From a checkpoint of a small multi-label audio tagger.
Model: norm rmsnorm, activation gelu, moe top_k.
Rows from block 6, named by matrix and row number. Rows with one number belong to one attention dimension. Each number is 128 + 32 x the weight over its row's rms, rounded and kept within 0 to 255. All counts start at 0. After the name is the row's rms in percent of the matrix's.
# q: attention query (model.blocks.6.attn.q.weight, 192x192), inputs 0-95
# k: attention key (model.blocks.6.attn.k.weight, 192x192), inputs 0-95
q.71 120 [ 84 165 126 163 143 199 160 109 150  75 182  72  93 185 111 164  68 135  77 132 124  43 126 118 145 122 113 125 128 112 104 127 116 102 122  93 152 118 171 125 106 128 139  74 156 109  98 134 103 137 120 171  90 154  83 202 166 115 152 138 139 159  87 114 167 137 165 121  97 184 102 145 131 141 130  78 118 120 105  91  46 124 182  84 134  99 122  92 133 105 111 152 135  91 120 167]
k.71 118 [147 199 139 126 113 111 174 137 101 125 116 168 132 169  52 164 115  73 187 138 142  76 111 139 119 153 151  91 145 163 130 125 142 130  82 106 143  85  79  77 110 135 145 196 166 114 186 108  19  99 147  68 114  92 133 105 137 171  72  73 118  93 150 123 125  96 129 147 146 140 133 120 150 137 101 150 167  98 113 174 125 147 131 139 106 105 131 178 103  76 149 128 180 149 142 160]
q.72 111 [ 35  90 130 105 135 129 122  96 110 156 130 143  61 164 103 129  98  99 167  97  81 147  95 134 149 214 146 167 146 101 156 192 152 167 111 135 118 117 200 147 157 162 121  95 143  98  69 100 116  63 137 151 122 102 112 155  59  94 120 155 122 127 158 140  86 108 169 101 120 139 129 137 142 146 139  97 153  67 165 104 136  80 130 168  77 141 146 176  46 112 138  84 148 145  81 142]
k.72 109 [167 135  91 166 157 114 165 133 148 132 138 109  89 124 140 110 152  61 139  60  93 123 130 113 112 145 131 130  91  81 132 142 141 122 129 108 174 122 119 163  80 105 127 134 164 191 148 119 155 170 178 131 147 122 123  91 165 118 104 131  80 148 159  84 119  94 127  71 144 129 190 163 100  90 148 169 154 102 140 135 184 176 162 142  88 186 106  81 102 155 122  74 172  68 146 136]
q.73 110 [197 152 134 128 125  96  46 151 141 183  81 186 116 110 142  84 136 101 152 148  97 160 102 142 122 118 129 166 133 192 132 110 127  58 158  84 129 131  89 176 110 149 203 129 103 125 127 163 128 179 147  80 177 161  99 120 155 115 104  64 112 159 129  83 103 124 144 128  97 110 127 114 102 118 206 160 110 182 128 143 126  46 132  78  81 152 135 152 107 156 137 121  77 134 151 152]
k.73 104 [ 77 134 152 146  64 127 159 182 118 137  83 138  77  98 110 183 118 139 164 119 137 112 146 108 184  82  92 123 119 150 121 137 175 143  97 153 165 169 149 106 159 134  99 100 155 118 117  87 174  96 108 129  90  94 104 171 130 153 167 140 200  66 141 192 101 183 144  97 160 107  91 122 188 132  80 138 156 111 108 148 137 168 195 109 101 134 119 112 169  65 108 129 141 155  73 132]
q.74 117 [103 165 132 164 181 123 142  97 136 125 192  87 121 141  96 159 118 122  81 181  73 121 161 140  95 124 111 147 137  93 106 140 171  76 130 125 124 116 185 123  84 147  44 198 121 116 138 135 143 157 128  75 163 154 148 127 148 115 131 118 153 119  90 140 144 136 143  85 105  95 122 102 131 109 136 115 117 183 169 128 182  69  99 170 128 121  79  90  97 125 197 130 129  57 140 146]
k.74 110 [154 158 166  68 161 171 145  63 111 185 131 139 150 167 117 116  97 129 150 109  87  33 159  79 170 135  54 160 144 114 104 154 119 116 129 167 186 146 108 160 154 180 154 174 158  89 117 113 118 146 186 152  96 175  92 103 121 156 146 115 123 136 184 115 123  83 190 134 139 161 141 126 143 124 119 135 174 106  85 132  68 140 165 121 115 155 142 152 146 105 139 176  85  41 115 130]
q.75 125 [122 121  63  82 100  95  81 157 143 179 193 187 130 160 126 135 141 137 227 155 116 127 170 120 123 125 103 138 124 131 109  88 109  98  59  98 102  94 130 159 147 148 136  98 114 123 170 192  81 102 106 129 102  67 103 123 202 117 133 189 114 200 150 130 177 142 132 169 143 136 145 144 103 134 162 114 131 140  73 136 156  83  98 100 113 140 157 175  90 167 133 119 153 106 162  80]
k.75 121 [ 94 141 176 141 183 142 153 135 137 129 155 113 131 128  97 155  86 127 116 116  89 140 110 127 126 121 156 127 201 155 183  77 169 114 150 205 173 159 177  88 171 109 176 103 144 147 179 122 126 172 139 203 127 111  79 141 119  99 163 115  87 104 132  99 106 173 153  81 145 141 182 137 165 123 120 134 117 157  82 146 155 121 132 171 112 123 124 135 139 129  96 182 141  82 107 163]
q.76 105 [ 77  81 135  97 105  61  90 122  74  97  80 157 136 119 138 158  97 135 107 118 148  90 162 115 133 149 113 231 143 123 133 169 111 107  90 164 196  84  57  78 155  83 158 102 173 149  98 108  81 112 110 174 113 137 117 125 142 186  86 109 167 119  96 143 145 163 123 152 154 153 149 163 123 157  90  85 167 115 133  99 129 144 172  83 153  59 129 109 120 111 137  94  57 132 151  94]
k.76 102 [145 157 141  99 136 139 136 125 112 114 104 117  81  89 118 138 128  93 149 129 166 182  81 162 159 126  91 106  63 109 154 118 108 161  89 162  92  75 138 163 198  90  97 152 106 151 122 145 146 133 146 129 136 162 130 134 101 113  86 106 120 129 158 136 146  92  62 144 167 158 105 147 158  99  79  81  98 172 135 122 145 197 141 122 138  92 115 136  87 140 186  70 172 149 124 159]
q.77 114 [144  86 145  99  79 129 133  49 140 154 161 151 116 137 111 119 135 102 149  82  75 121 165 167 120 129 176  47 136 128 135 116 135  60 144 165 168 128 111 125  70 107 100 180 176 147 173 150 106 136  36 118 103 114 102 141 146 123 157 131 122 132 132 149 150 112 162 139 136  61  81  90  97  60 151 116 132 105  96  63  68 179 148 117 112 119  98 185 144 143 114 132 108 167 133 146]
k.77 113 [194 147  88  99 108 165  73  95  82 205 118 121 143 109  78 107  83 214 133  79 126  62 156 150 170 130  93 111  93 143 145 117 128 121 125  83 118  89  82 128 161 138 123 133 146 154 186 123 126 161 140 135 136  96 105 129 108 133 131 147  85  83  68 193 150 109 120 136  94 137 100 147 131 145 104 120  63 171 145 158  95 106 140 167 155 163 202  99 127 101 155 132 124  99 133 120]
q.78 110 [137 171 127 151 156 142 124 157  99 151 110  85 136  86  87 111 215 193  80 155 151 166 135 174 182 147 177  16 123 135 142 144 102 123  81 129 119 124 131 162  88 159 165  64  99 123 159 128 154 162 105 148 126 151 180 117 101 122 113 114 155 127  85  99 110 105 145 128 109  97 139 114 158 103 201 141 130 210 133 159 143 132 113 164 192 169 144 153 163  86 143 117 159 147 127 126]
k.78 104 [147 113 152 100  70 119 113  75 155 110 135 124 148 163 128 140 152 174  89 165  71 173 141 121 118 127 148 177  92 154  88 109 132  49  94  76  90 132  89  93  91  89  93 157 111 165 100  87 136 107 135 107 172 144 213 190 169 131  93 159 159 148  79 137 129 144 177 131  51 102 185 137 125 144 134 139 180 116  88 171 125 107 121 136 110 124  93  74 160 158 101 179  98 106 105 109]
q.79 115 [168  68  89 132 131  29 161 134 120 159 173 175 173 149 130 134 158 145 199 180  60 125 119 122 112 137  85 165 130 134 165 109  90 130 166  86  70 135 109 120 129 157 149  93  60 122  79 127 143 111 116 149  99  78 163  81  87 108 147 148 122 168 160 148 148 157 100 109 137 145 141 155 169 108 146 109 130 136  95 130 102 137  99 102 154 120  91  74 125 100 135 145 110 123 148 106]
k.79 114 [143 106 127 100 157 142  93 187  99 121 214  77 124 120 116 175 120 126 110 147 161 147 150 129 143 134 122 127 166 102 121 149 101 129 181 169  86  88 151 100 195 123 132  78 147 150 123 173 162 179 143 154 103 114 119 176 112 107 153  55 178 126 136 105 107 140 117 131 133  50 160 162 172 109  85 122 105 109 157 190 179  79 108 160 127 123 105 106  81 128 100 111 134 150 111 170]
q.80 108 [100 171 157 115 142 106 143 156 132 131  41 114 137 137 108 159 171 118  94 109 105 114 132 169 171 197 119  75 176 173 144 208  88 118  96 101  94  95 111 135 134 127  96 141  99 120 136 102 125 112 144 151  98 166 187  81 117 151 172 167 143 134 156  92  87  77 133 203  87 145 111 195 105 172  42 170 136  96 154 111 157  82 163  94 109 143 112 109 130 124 123 106 155 108 150 116]
k.80 102 [144 117 215  78 117  73  67  92 160 144 117  97  94  91 130 143  74 171 104 119 164 140  99 126 137 119 117 152  99 107 172  65  74 155  90 108 148 159 139 152  85  97 107  94 173 162 147 101 111 127 108  89 160  89 131 162 163 121 149 106  84  53  97 109 113 103 133 105 176 147 146  90 129 142 156 118 152 127 137 139  63  97 101 116 116 115 123 105 176 120 164  86 141 154 113 138]
q.81 112 [135 139 194  94  99 148 157 164  88  77 128 104 123 143 102  76 110 138 171 113  80 132  98 144 109 115  93 113 127  97 116 130  82 167 104  87 125 139  87 182 156 138  78 161 174 138  84  79 126 180 163  94 150 157  94 164 151 144 156 136 159 118 127 100  37  86 105 139  91 115  68 137 123  92 118 147 118 132 103 105 166 160 111 109 107 120 204 143 124 131  53  97 152  59 144 146]
k.81 106 [161  97 139 103 160 181  68 161 100  95  99 151 127  92 132 149 149 129 139  63 132 145  91 126 122 147 186 138 121 157  88 118 160 106 111 106 139 191  92 103 116 121 178 173 127 119 148 158 142 133 124 121 142 135 117 174 118  67 129 145 195  87 109 119 128 159 159 136 145 122 120 175  89 120 107 159  87 160 135 153  84 101 120 164 109 120 144 116 144  83 167 136 122 154  73 157]
q.82 120 [ 71  78  65 140 182 107 124 106 171 167 162  90 122 136 108 134  81 155 105 185 120 106 126 157 157 151 110 137 112 121 148 177 169 127 115 101 183 128 114  95 140 161  90  87 128 132 157 143 153 127  35  73 162 109 147 124 150  76 106 136  82 140 155 132 103  67 117 109 105 126 108 119 107 162 106 136 104 133  98 138 121  79 104 102  34 124 144 133 144 137 125 101 147 155  70 140]
k.82 111 [186 204 109 163 127 139 185 146 108 110  70 133  85 162 115 118 131 120 184  88 127 139  80 131 138 168  82 119 166 126 125 112 152 162  60 120 224 103 104 123 156 120 159 177 135 152  91  85 130 127 166 156 128 123 165  74 102 146 127  95 145  90 143  75 130 119 114 130  81 122 192 155 103  56 106 165 161  79 112 157 147 116  95 146 130 184 139 106 121  67 167 115 118 126 109 136]
q.83 108 [178  85 150  87 115 121 158 120  73 154 173 138 133  98 149 113 165 120 103 117 108 146 114 152 168 143 148  84 123 100 163 185 167 138 187  54 148 141 157  63  52 232  79 115 131 145 119 109 113 119 135 107 117 125 175 121  80 151  62  88 103  91 116 154 128 101  95 170 164 176 121 162 152 152 136 154  69 138 103 130 139 153 101 139 161 157 112 108 109 152 149 131 153 127 118 155]
k.83 107 [156  94 119 159  94  65  71 124 211  99  98 133 120 151 183 136 156 149 129 141  70 168 128 110  97  63 153 129 165 172  96 162  87  49  99 132 120 138 128 102 159 177 122  97 131 125 108 155  90 141 102 118 177 126 121 204 112 128 140 114 118  80 162  58 140  83  97  87 117  80 131 132  85 154 143 158 179  89 111 178  98 154 112 109 120 118 132 129 120 134  85 126 112 136 128  91]
q.84 113 [120  68 175 167 150 161 119  77  97 125  97 135 120 182 123 128 138 146  65 108 114 139 111  61 110 112  94 175 158 139 157 159 125 124 106 122 102 139 140 101  99 128 125 149 166 123 147 161 109 169 170 107  84 153 131 119  87 147 151  80 121 139 151 152 105 193 123 166  78 120  35  88 124  89 178 155  87 104 124  96 168 147 161 155 133 134  65  92  99 247 142 139 144 185 112  94]
k.84 111 [149 148 113 106  91 105 174 112 146 125 159 121 147 152 173  94 139 144 156 158 164 127 144 147 122 127 121  31  61 170 121 143 104 123 149 126 150  88 121  94 165  83 124 113 133 147 137  98 119 160 134  82 183  69 112 105 142 139 106 160 134 145 173 160 121 136  93 128 160 149 121 164 114 148 155  89 108 159 111 116 131  99 104 169 178 101 185  95  86 120 149 109  73  64 112  82]
q.85 114 [ 85 170 142 118 105 105  65 109 108  92  92 160 132 103 100  89 104 190 152 106 152 136 114 189  94 114 183 114 130  69 116 158 102 117  93  98 139 109 101 102 131 103 179  51 243  94 103 147 140 139 143 178 113 139 189 151 109 106 197 129 114 112 142 230 131  87  95 109 114 154 138 102 152 131 114 108 142 117 166  82 130 145 100 126 121  74 182  86  78 107  86 165 103 121  85 104]
k.85 117 [148 186 187 160 131 149 111 119 146 171 160 196 139 149 152  79 165  87 131 157 123 117  98 122 150  90  98  92 131 200  80 124 101 104 106 133  99 151 136 173 109 121 149 130 120 132 120 139 119 155 133 117 106  61 161  90 103 138 142 177 142 157 154  91 119 147 139 163 137 136 108  98 179 134 130  62  85 148 105 127 133 113 150 142 152 153 153  72 112 142  80 147 179 140 130 127]
q.86 111 [110 124 152 123 137 115 175 133 168 130 135 111 171 142 125 112 135 151  84 227  83 172 140 202 132 150 124 124 126 160  60 114 113 177 128 166 126 119  97 143  82  73  94  76 102 110 115 158 120 122 116  77 179  97 114 147 122 106 104 124 148 180 151 151 127 129 205 142 137 169 150 122 127 110 181  80 148  69 108  98 118 115  93 197 129  79 177 120 123 134 121  61 149  90 137 148]
k.86 108 [122 152  65 177 132 142 144 175  99  88 175 124 101 122  93  76  79  84 115  99 114 129 124 178 137 131  81 151  72 108  91 119 120 123  91 108 124 100 160 100  94 219 141  95 116 138 101 124  64 146 153 120 116 149 127 120 139  84 144 141 179  37 134 102  98  71 129  92 159  93 131 142  81  93 163 115 124 168 122 114 171 103 125 138 128  78 100 124 179 113  91 123 101 125 130 173]
q.87 122 [210 145 106 178 155 125 113 146 133  95 128 153 139 157 114  74 159 164 121 113 111 131 111 148 195 110 124  79 107  46 125 130  97 110 177 104 133  77 152 122 129 114  87 160 147 128 111 152 143  45 157 186 115 137 109  79 116 142 171 143 115 121 116 120 111 139 149 132 116 133 132 143  75 105 158 168 168 127 159  76 154 195 149 118 138 160 150 136 102  98  89 154  98 141 132  91]
k.87 119 [135 134 145 120 158 116  81 111  99 146  97 125  64 122 111 127 138 118  75 156  89 109 136 121 121  47 150 180 171 149 118 137 108 121 135 170 131 133 135  52 110 199 135  53 127 137 165 123 138 175 110 105  82  91  72 138  83 130 145 121 109  74 175 101 145 144 195 193 114  75 167 115 166  95 168 109 102 118  89 124 142  84 124  80 129 147 124 105 135 149 148 124 147  80 168 154]