config.toml
gain_aug_db = 10
input = "log_mel"
norm = "rmsnorm"
fused_qkv = false
parallel_block = false
moe_every = 1
expert_mlp_ratio = 0.5
shared_expert = false
positions = "learned"
mixing = "mixup"
nesterov = false
adamw_lr_other_params = 0.00095
lr_schedule = "cosine"
warmup_steps = 140
Rows from block 6, named by matrix and row number. Rows with one number belong to one attention dimension. Each number is 500 + 25 x the weight over its row's rms, rounded and kept within 0 to 999. All counts start at 0. Numbers have three digits each. After the name is the row's rms in percent of the matrix's.
# q: attention query (model.blocks.6.attn.q.weight, 192x192), inputs 96-191
# k: attention key (model.blocks.6.attn.k.weight, 192x192), inputs 96-191
q.97 101:493513491518510538480502554489515499504482501489504515504541477477452515495470508517462491490527494539477452523493475479474492480518557528508528468467457478491501481471443525477494534494495539503499540460534466489495477514503426501502496491482487517476518522487494487536485541455521487483
k.97 098:503489498470462531517464489487511500446522486487461518495497545454546515503498474474512521498488470518469521508516487496514460490529443441520491496443508451497475513521517512499466504525453487511488537517540513466470469499461489499541492488499461504462526497507485483480516503496551505502
q.98 108:478461530525500497519477460492529465482491537519479550464512510511548510513516510508510447532500509477490461528475474506514512494502521530515503498521459448490510479521476496519496529501513530513482545492545532487545518481507520504464537494507519446515498500486529532509481484474523497471
k.98 106:501555506511495491458488481525517497506522507479495464515493472531554508474491491439502491490503519523501493503450558475505477458486521486492499501486488534474527545523536513518479529521514512493473525479477459511469466499432491552462462523500486507476566483489515521519521485492513508430
q.99 101:530501511511480448545484531487451496483454492520505517478555479489494528496500502486477485481532488490518497493497513486479477468467504544490475535487472544496535479536495469492478510474493483477500488518514502526488488466454532470452527520437467533507494498517500467498488525547469461476
k.99 102:445498436496487491500492488497528483485518519475484489475493524482478485513493516493496525474556543511510547518534522505515508523493440469470469482480476523493471469505487501497489534489496525478442463499502506528529499487495492507553500468534494511507500472526574474503481498480509523506
q.100 093:539479528532538502444486501445481505513447504498514484516506497514513457486476519472526477511496478506493526539527482496492537495499534493479516464485512477512474458488536509499509506501509481516497491526505505485473522488496467505544495504479527525537558464503478483533534539510505528503
k.100 086:499503483506498482467562487497523501486493517500499532491472474493522542529541507472485485495460479537512500521469496528458479495458508514524514511460493516496487500485511480503543525506474459484500460517552450492491536491438477507509494522516496538465505583512469476528480471508460484476
q.101 092:521484503485543519492486460530505490530514473433537504486496489433445451463516492486497502496466541527536483494508484513517494481528473471497461502475482489536521486460509542523493497504477496524498525514553539498529501533522487505488490521507486524510557463551492517490519449499485527533
k.101 094:499540485481500482520499500518516534546523496488522502477527508510499566541481501490519497514502466497498496541492496501525502484506522492503544512467512494510503529550514530563484497455496444517493489471529496509458482487474513498526463519506510511531503511483499464517509532481497482484
q.102 105:467525523514553482492539486523501484428491490519543534524476517520490462477498486490503441513453490499453471470486446530510539527492497523496503496484506474496498445508537480538516522487517499493527544490492484491494490481457531502461463525505475467510497509509506508492485480472502546506
k.102 102:533505490526483455494501519466478530516479545544495546516505501540530558493519532509537514508528496482508504512450486510472515457527536523523525471518517520512517492485511495451476527522459464487496480506490478534488497533519465527485503486493509469520504484532528488583478525500509536503
q.103 106:534475544478489481539495466465499501497506456489521553539459479506495508505510502491480492524485465485558539511538501495506492507461524524508486488474473510537475480497480539474498498443523509445490493437505487518472482499510494458493506508472514501500501487532504527507510510508502517462
k.103 111:472534475545468470470526469497513519522496484536524481525526487511473493517481491473468477535515517466514533479506504471550499489477471533573446449509491497528490537485533507503437497490480519534479512505483488509496518478473485526536485496515489498451493470499509486486470488458523519519
q.104 095:504520484497467483502539455548527530472535474485503496455496489459434532467486528493553468518496556478463502492445528488471494500491511519516530462504490508505452533497494508538526453536553468461515511519513505489519498459510484546520519523512544533491466524506499489487482511528519506554
k.104 094:510505471493501520485534482537579471519475488523486491494509525521484455510478468435520515514487520484505502480497481465513522546487503499519530491479519519483522491494512531542499444519478478537472468490464486560505507478524471489497465495544500484504492463494500482504507484515485482495
q.105 099:538491462475524526487498505466491543527493492534476476510517498459493510508513495532497472496487417520504524523542421449468479457547512502487489537544503536477477522450529547532522476458473488531507517525515495499501498490492505486505483499472528520503487513516504472476534526500506491471
k.105 098:461454508494480486493494481479534503525497501484527522491541489511478501477507490533487498507540512471524533513480512559486524539487472534474490546475426508506509483473475503528485510478506512499523491459512539493472531491502513498548477470512539492480498515442471472456494520524449491547
q.106 098:527504507502523511501486491501494467477466523459483524520531498519427468474533495507511546513549503516501482521517492473471472480549483481466490462486466464476509514477522493501501488490463534519471519512525526521493528509533499474500458515510490470488463489508458555498509489538528513472
k.106 102:542529482506514510483485475496502510521492477531533471494467509525499501454453471556527511518509529524510511512471540515497512526542477516514448518539502559498498480505465497451448551494505506491482524493511491480556475477521475525498509460494535501468509488526498489470545511514494506508
q.107 100:479469490493528526517518494502488457483502455531512540497547524531477524525535507490526477478527510510446493516462472465512463501454506509539524493486545497488506522512496459501511468526530534525519495523489443503521488462501485496505487508529514540483541450505495506513475529476477532540
k.107 097:502497465520473521511496488517472529502543493483544520499492525472484483461503514526470537484480518477478511491516479510535498504514442506510527499518540561482490441468435504511514522513523475486453511490449523513528517507489501503504511534493502478509515492513496492519546497497517487509
q.108 100:463511498478513496507515517502501501508498486480496497533476492498522497551477497464468483512507512486494457543507522541457448516525470513489536556489458522542488507504467498505496525500490537479460527497481536535510548498480505492494511518533514480422479489524517489535525509507497514454
k.108 095:524508468513490504480544473475505469489465491533460524521519521570523512485479421515471508530502525486473509479519499482512496544485481485485476495515497532454528502518439510468487503542527509544464480512523509483549462496493522471459541481479488447508528477527528527479508518495553490530
q.109 109:496496525506517471474479488480500545503493497506501490507526526513509484469524468480502548530531504476461494487500522472479527545525501474448504484508530461491515468474480522550537465503488504479503525499525545486480509542521547482513482515500531519519511545487503493523481498499513514558
k.109 104:526479442522507507544523509483478488487513467474520503467522496484463485492469512490512451450496481491532468550518521513465499485467479538500460496497529522551469500467531491463534537485509490519479502528452447531429509463528490487487534496520513517486498507534503529509482472504495512477
q.110 094:483531487443498517545514506501527505498506527501486528490533513483546554513509482531497519522487470479465493527489489501465470481495501512537472512512471472492476454510484459542494514543520470512467527511501497479488487459498474463474466503522468462529501522512520522551441512499460469454
k.110 091:522524485494484500466500468513452530492426484451481456569493479544482506518470479497499460457534482507516506529496515487523482511487481492477471453514520521511470492502510522519485475456478501470435474480511504503506529515520509500475550504506500533476488464524483427474459498492460517505
q.111 096:483459482494517521535519555478476525490515529450497493509519494483477481491458492502473513557503454485519492485485470577500524543515518532516533455446511513517500480491495526473519524506498524520480499513502511476560494499533484547451530486483508497494467513505497547502523511518518501495
k.111 101:502504500509517470532477533474508494516496501499476470489506523489486523524546482504502490507531493559451471480503496493531494509519507455504494480529542494529507530489518538487463518471498460499534500493451487487482448556475512454534483500553470516515522469476526474482456445503471481508
q.112 096:470514487465482505518470514513467491526474502505491481501472538502521499514446494449484472477483512515499500508507509482522504511476486497499419498449560495462500496510542515492540443485511520486494496481516449559498469448520496522491516535513485456528505494489487485490526535506511518512
k.112 096:511502480538472467493504501529489478504519492493500514548484487510464499510519494509530494510485492464493539480496500492493520481482521508503489518492537506473528495471487517478530510540516488448501496524484556501516534477486437535527483515506497488482515543495495508481447507513549516512
q.113 102:498537485469513553502528521484505496454516499482507450500501524479469528493501445522461458507506513537474468486510542529505494544492534467490467519510475503489535498514489525524514476485465516476538502478501519474479454480522493486477536501515473483516498478475516527483563532503520489501
k.113 097:491433538492483474504436493483518513521500507503475493524519460526506515519437512489475518515473496527475543517485504483481569479506496527500521508462495513509508500526510480513493507499491521518469485492521498512510566464479479517500508471494508496462565527455496500518478509526523511488
q.114 104:511526514493485546465512481464528538500519536510502497492464505487514470517513535476493527489518503505507563507503563484456512510494547529442466535489496536533514462455473456505510493511497505487541473540516518505468505484530484537559519497486498545518471483489512524505497519487503497474
k.114 110:501547543539523529510509529520489482505446470479507484496511495471505521471495512551517512476469499479484538516502491502489491482458535485482543469493524468511499525486521530506441527474506432531494463515494481506440560484482523477534495496509498463482497452469496511538517475535488468575
q.115 107:510521491503475484505497576529479500538477456500480485462451513477484467514464502500510444490483537556522500466552511505502461519467466476480489502461476489523477498476507496491472481475474502513473486535474483494493522500510514534478533467505519519502481485515530490499532530533454547509
k.115 106:517497482482531509527463494495519484476495499495458528483526536501480523478523488550464536509477488489482543483486459500453530526471552481523509511438488517500493500528440504508497537512514469505491487484488520509538503499521467540511485497519524481545506528508475548536473494528531488499
q.116 106:514531490460449505522466509485520479486475510483494487502485538496543487487517464543534491498469517525543475491466515529480463464481480455463486488513477481476503487505506502493529509495519533467503520536494522484492519442517524468470507508524496451502461458498490488471499487481494460476
k.116 110:460499517532477458488481494502447522492473531485497512518509500504514472474478488479476507466511499522512512501518535509514488552548532573506494539542465526465485461543504481465436521487484469549527489465483514528480510531498530520494510507435534502497517458521497544529524471502502479468
q.117 101:537516493482476510486470535460466507531526495473525492544506543470499457514496486505501557525511476487552491550468513457520487494494518510531507467524506491539546492527502513503512502457478499543535472488517493470539505490499481467494554515554497524498474501501514503466487489537499518480
k.117 102:482483513493493523514519476493501558521493462497504449496488482504499480527498515500521514482483513532477483491566479464501494487478494491515472503450467474471483493464554474508489495467488471505537521540425454525481482512489534516483487527495521571515504495465496485493500471545515492490
q.118 099:522487520518516456512495519517460509481501489458501536501501528520469480474441478483468517455491487503493483511463526533435507478452507489467520480470473503525507454554511511486480532479496470506457505522463498519519505513490498511457503453508494455518491530490561499512492469507527501568
k.118 093:536451511535433497472473470483498479504480512531462508463528538474515521502524505470527527502496495532487461517529475510505493508502503469523498529491515516473474539519522454516492493472510517451466489524492502510505461520502516511506505514488512530466512515467456522510418493465495475498
q.119 103:508484481482513514471504454492509470537495487501492498511498505503495522512463488438489506519556485516460522486505521517491511475539467529545519466492523512468466501480531484475453490492484499476502480547488510490490512526523515483527491455500490502489500507450505467546498507509481537494
k.119 099:507484490517510495474545535478512517452497520501557474483487487502524523488504503498505508502508508449547472517490444487497528494483460498513524531485499507524534513530497517474534471510475510509483519535516510517496507560473535463535499475507538495469545530514507486506490484537461474485
q.120 106:471493531527513520500506533503504499455432461547501524446490500498490480534514509519568516485533476475507478486464515486536487507500463516474535474499491476499512523514469536510488521539478499503540468476500463461492540481545488542491519491475510544477530467525506462489540506514517525504
k.120 097:562461525514492497508501446525519496510512506508459550517523495517466453508537512484457532494514505536479564480479508490488496493490480514459492510533503518493537496472510494520462490493564476501480530513470494511530499466541484486501520509506479469539472544524472501492516451499473524509
q.121 107:504535509510479516461482464460506525479486487511459477493542539469524468482497449501474455504513467526538495492524502480492527501529530523494491510526467454538513484513477536514516469474534541469480533538517524533497509505520510479510529538466467520531525507494481511486485496493483499482
k.121 099:450484503514492485492539487496541486474525504519491476469483485538513552530470498452500545491496466486498494525513503487518464466481454510533411507450518545487470527506530459495484529463487463535509492510525496515486513482452499500518446487491522533464495535546494532492523519502510499452
q.122 102:511508520528513456518513517536493520502504502506515491474500518503500537521512538526521489485488494528517483550435496478500462475509488442520470496500476546474532496520534484502454536492461490537539492484484537520515549549473475488440474487484528486504512541522503447533476494538518455483
k.122 105:504480492511509514514506481458487489489508504570456534539498511501470501438518486491490492536493505536504454517498502487511481555493505512466512482498484469472499507479467518483505479511483538475479517466544555464543488445521488509497552543502494482509491499473495499495480493513458459496
q.123 100:538507519467485446482522521506487499509466504487511504487468503481491490508495461470480496499492510514546467501494497563492496492484447474476458522510533472485578518533474544485511498474538475506462502533485456507499483461498539483455509511493515476504492509544503486479525485531521510490
k.123 101:489490479500469484552488493513543499521498492470478543505544518457521507518514505460529505520505489527514469482511482483511486540506504535486483470455473509453550475520515488490422533528574493463532476514492520486509468473486526502501474489481513484494518483506531508493479536468527501533
q.124 103:522497498503478567476498458499521464494548493535548502489500528508474514525507515518480534532471495523508493499510477512496515565487564493484472484483522524497513492524439460492468441523494498498504507495471486497461493507520467516496472548541487545462496482517473509501496489524535517505
k.124 101:520549541496494507507545472538512499511487520490521482517473520521529533482486537499476450500496538501481560482426509452481496477501541512508497464504490441494512523501556515492522507512519508503530500521487483552475478475465511521481524520487507493472475496463484452492508522528502502555
q.125 113:480500512493511497493508488503507529477488522479496519500484507496517544505499527510517509497484500464510495505470526467488518498476518467479480492523470491486489461537525524526520532470483497521497457509526539535520481518492492483499491515562527452481509503474486552526477506491478513508
k.125 107:500490452487544475493494470465488521503509481531503531475477489515492488505504519519534487528478521483546467514507522464498500528522484475495491476470491499498495454465552510485477469448517471481506476493510519549468499502487492458429510538503517515553521489514523509471517524527496513515
q.126 105:450505494526504476512508490531524477485541486496530522534482476541495480493466517499449505515539504507507475497470467470496521536467480509544485518448497480568458436490529490475525517470499476474499560489466498504479492466458510490524535535511529499550503508504451532506527464555497534502
k.126 100:471494526498475466478524446449523519527507503528496510487538489506519501466540475521552504494484481508482451509532524530526500480497535470486484495522544521469511510525473492516519541501501465509534482520491510504531535515492477480483495432490489467512499488505518528512508510516583491514
q.127 097:488495458508516554467525515514537533473526519443478491472537505506495488499521496510467524487487502527504486480502512518512506545458500450492503512552507486488478498477497519484509504469535569439511519496482491464482504457473510469468492488528513510476510514487515526509481480527508485514
k.127 097:477486488476460505514490510474496509502465494501480470529506530515519510472499491557520499511493461522506526511545524496511528508488470491457513493483514516455517482480538504527497509534530487509531485501483502477469487480436505505548527474494501513477514518484472504495511485510501529497
q.128 094:491456467538467480505520506476511461494474483518508459453505495463486507471437500507525492493477499470498540480482469478506522500490484496513546496506535517494483487502487538534497498530535480528485510531515513508524471506493525505500478539482527477498439535491463469490517525492532496490
k.128 101:515491469511510510498508494436524509537507421492504521498472526499500526520511528491522480499449494527483464493487452514486497468516487521474535482528496472516535544498532513490472481517493515511498496482538529524483494494528516524522457491468500490475516503502528486495519488481444473476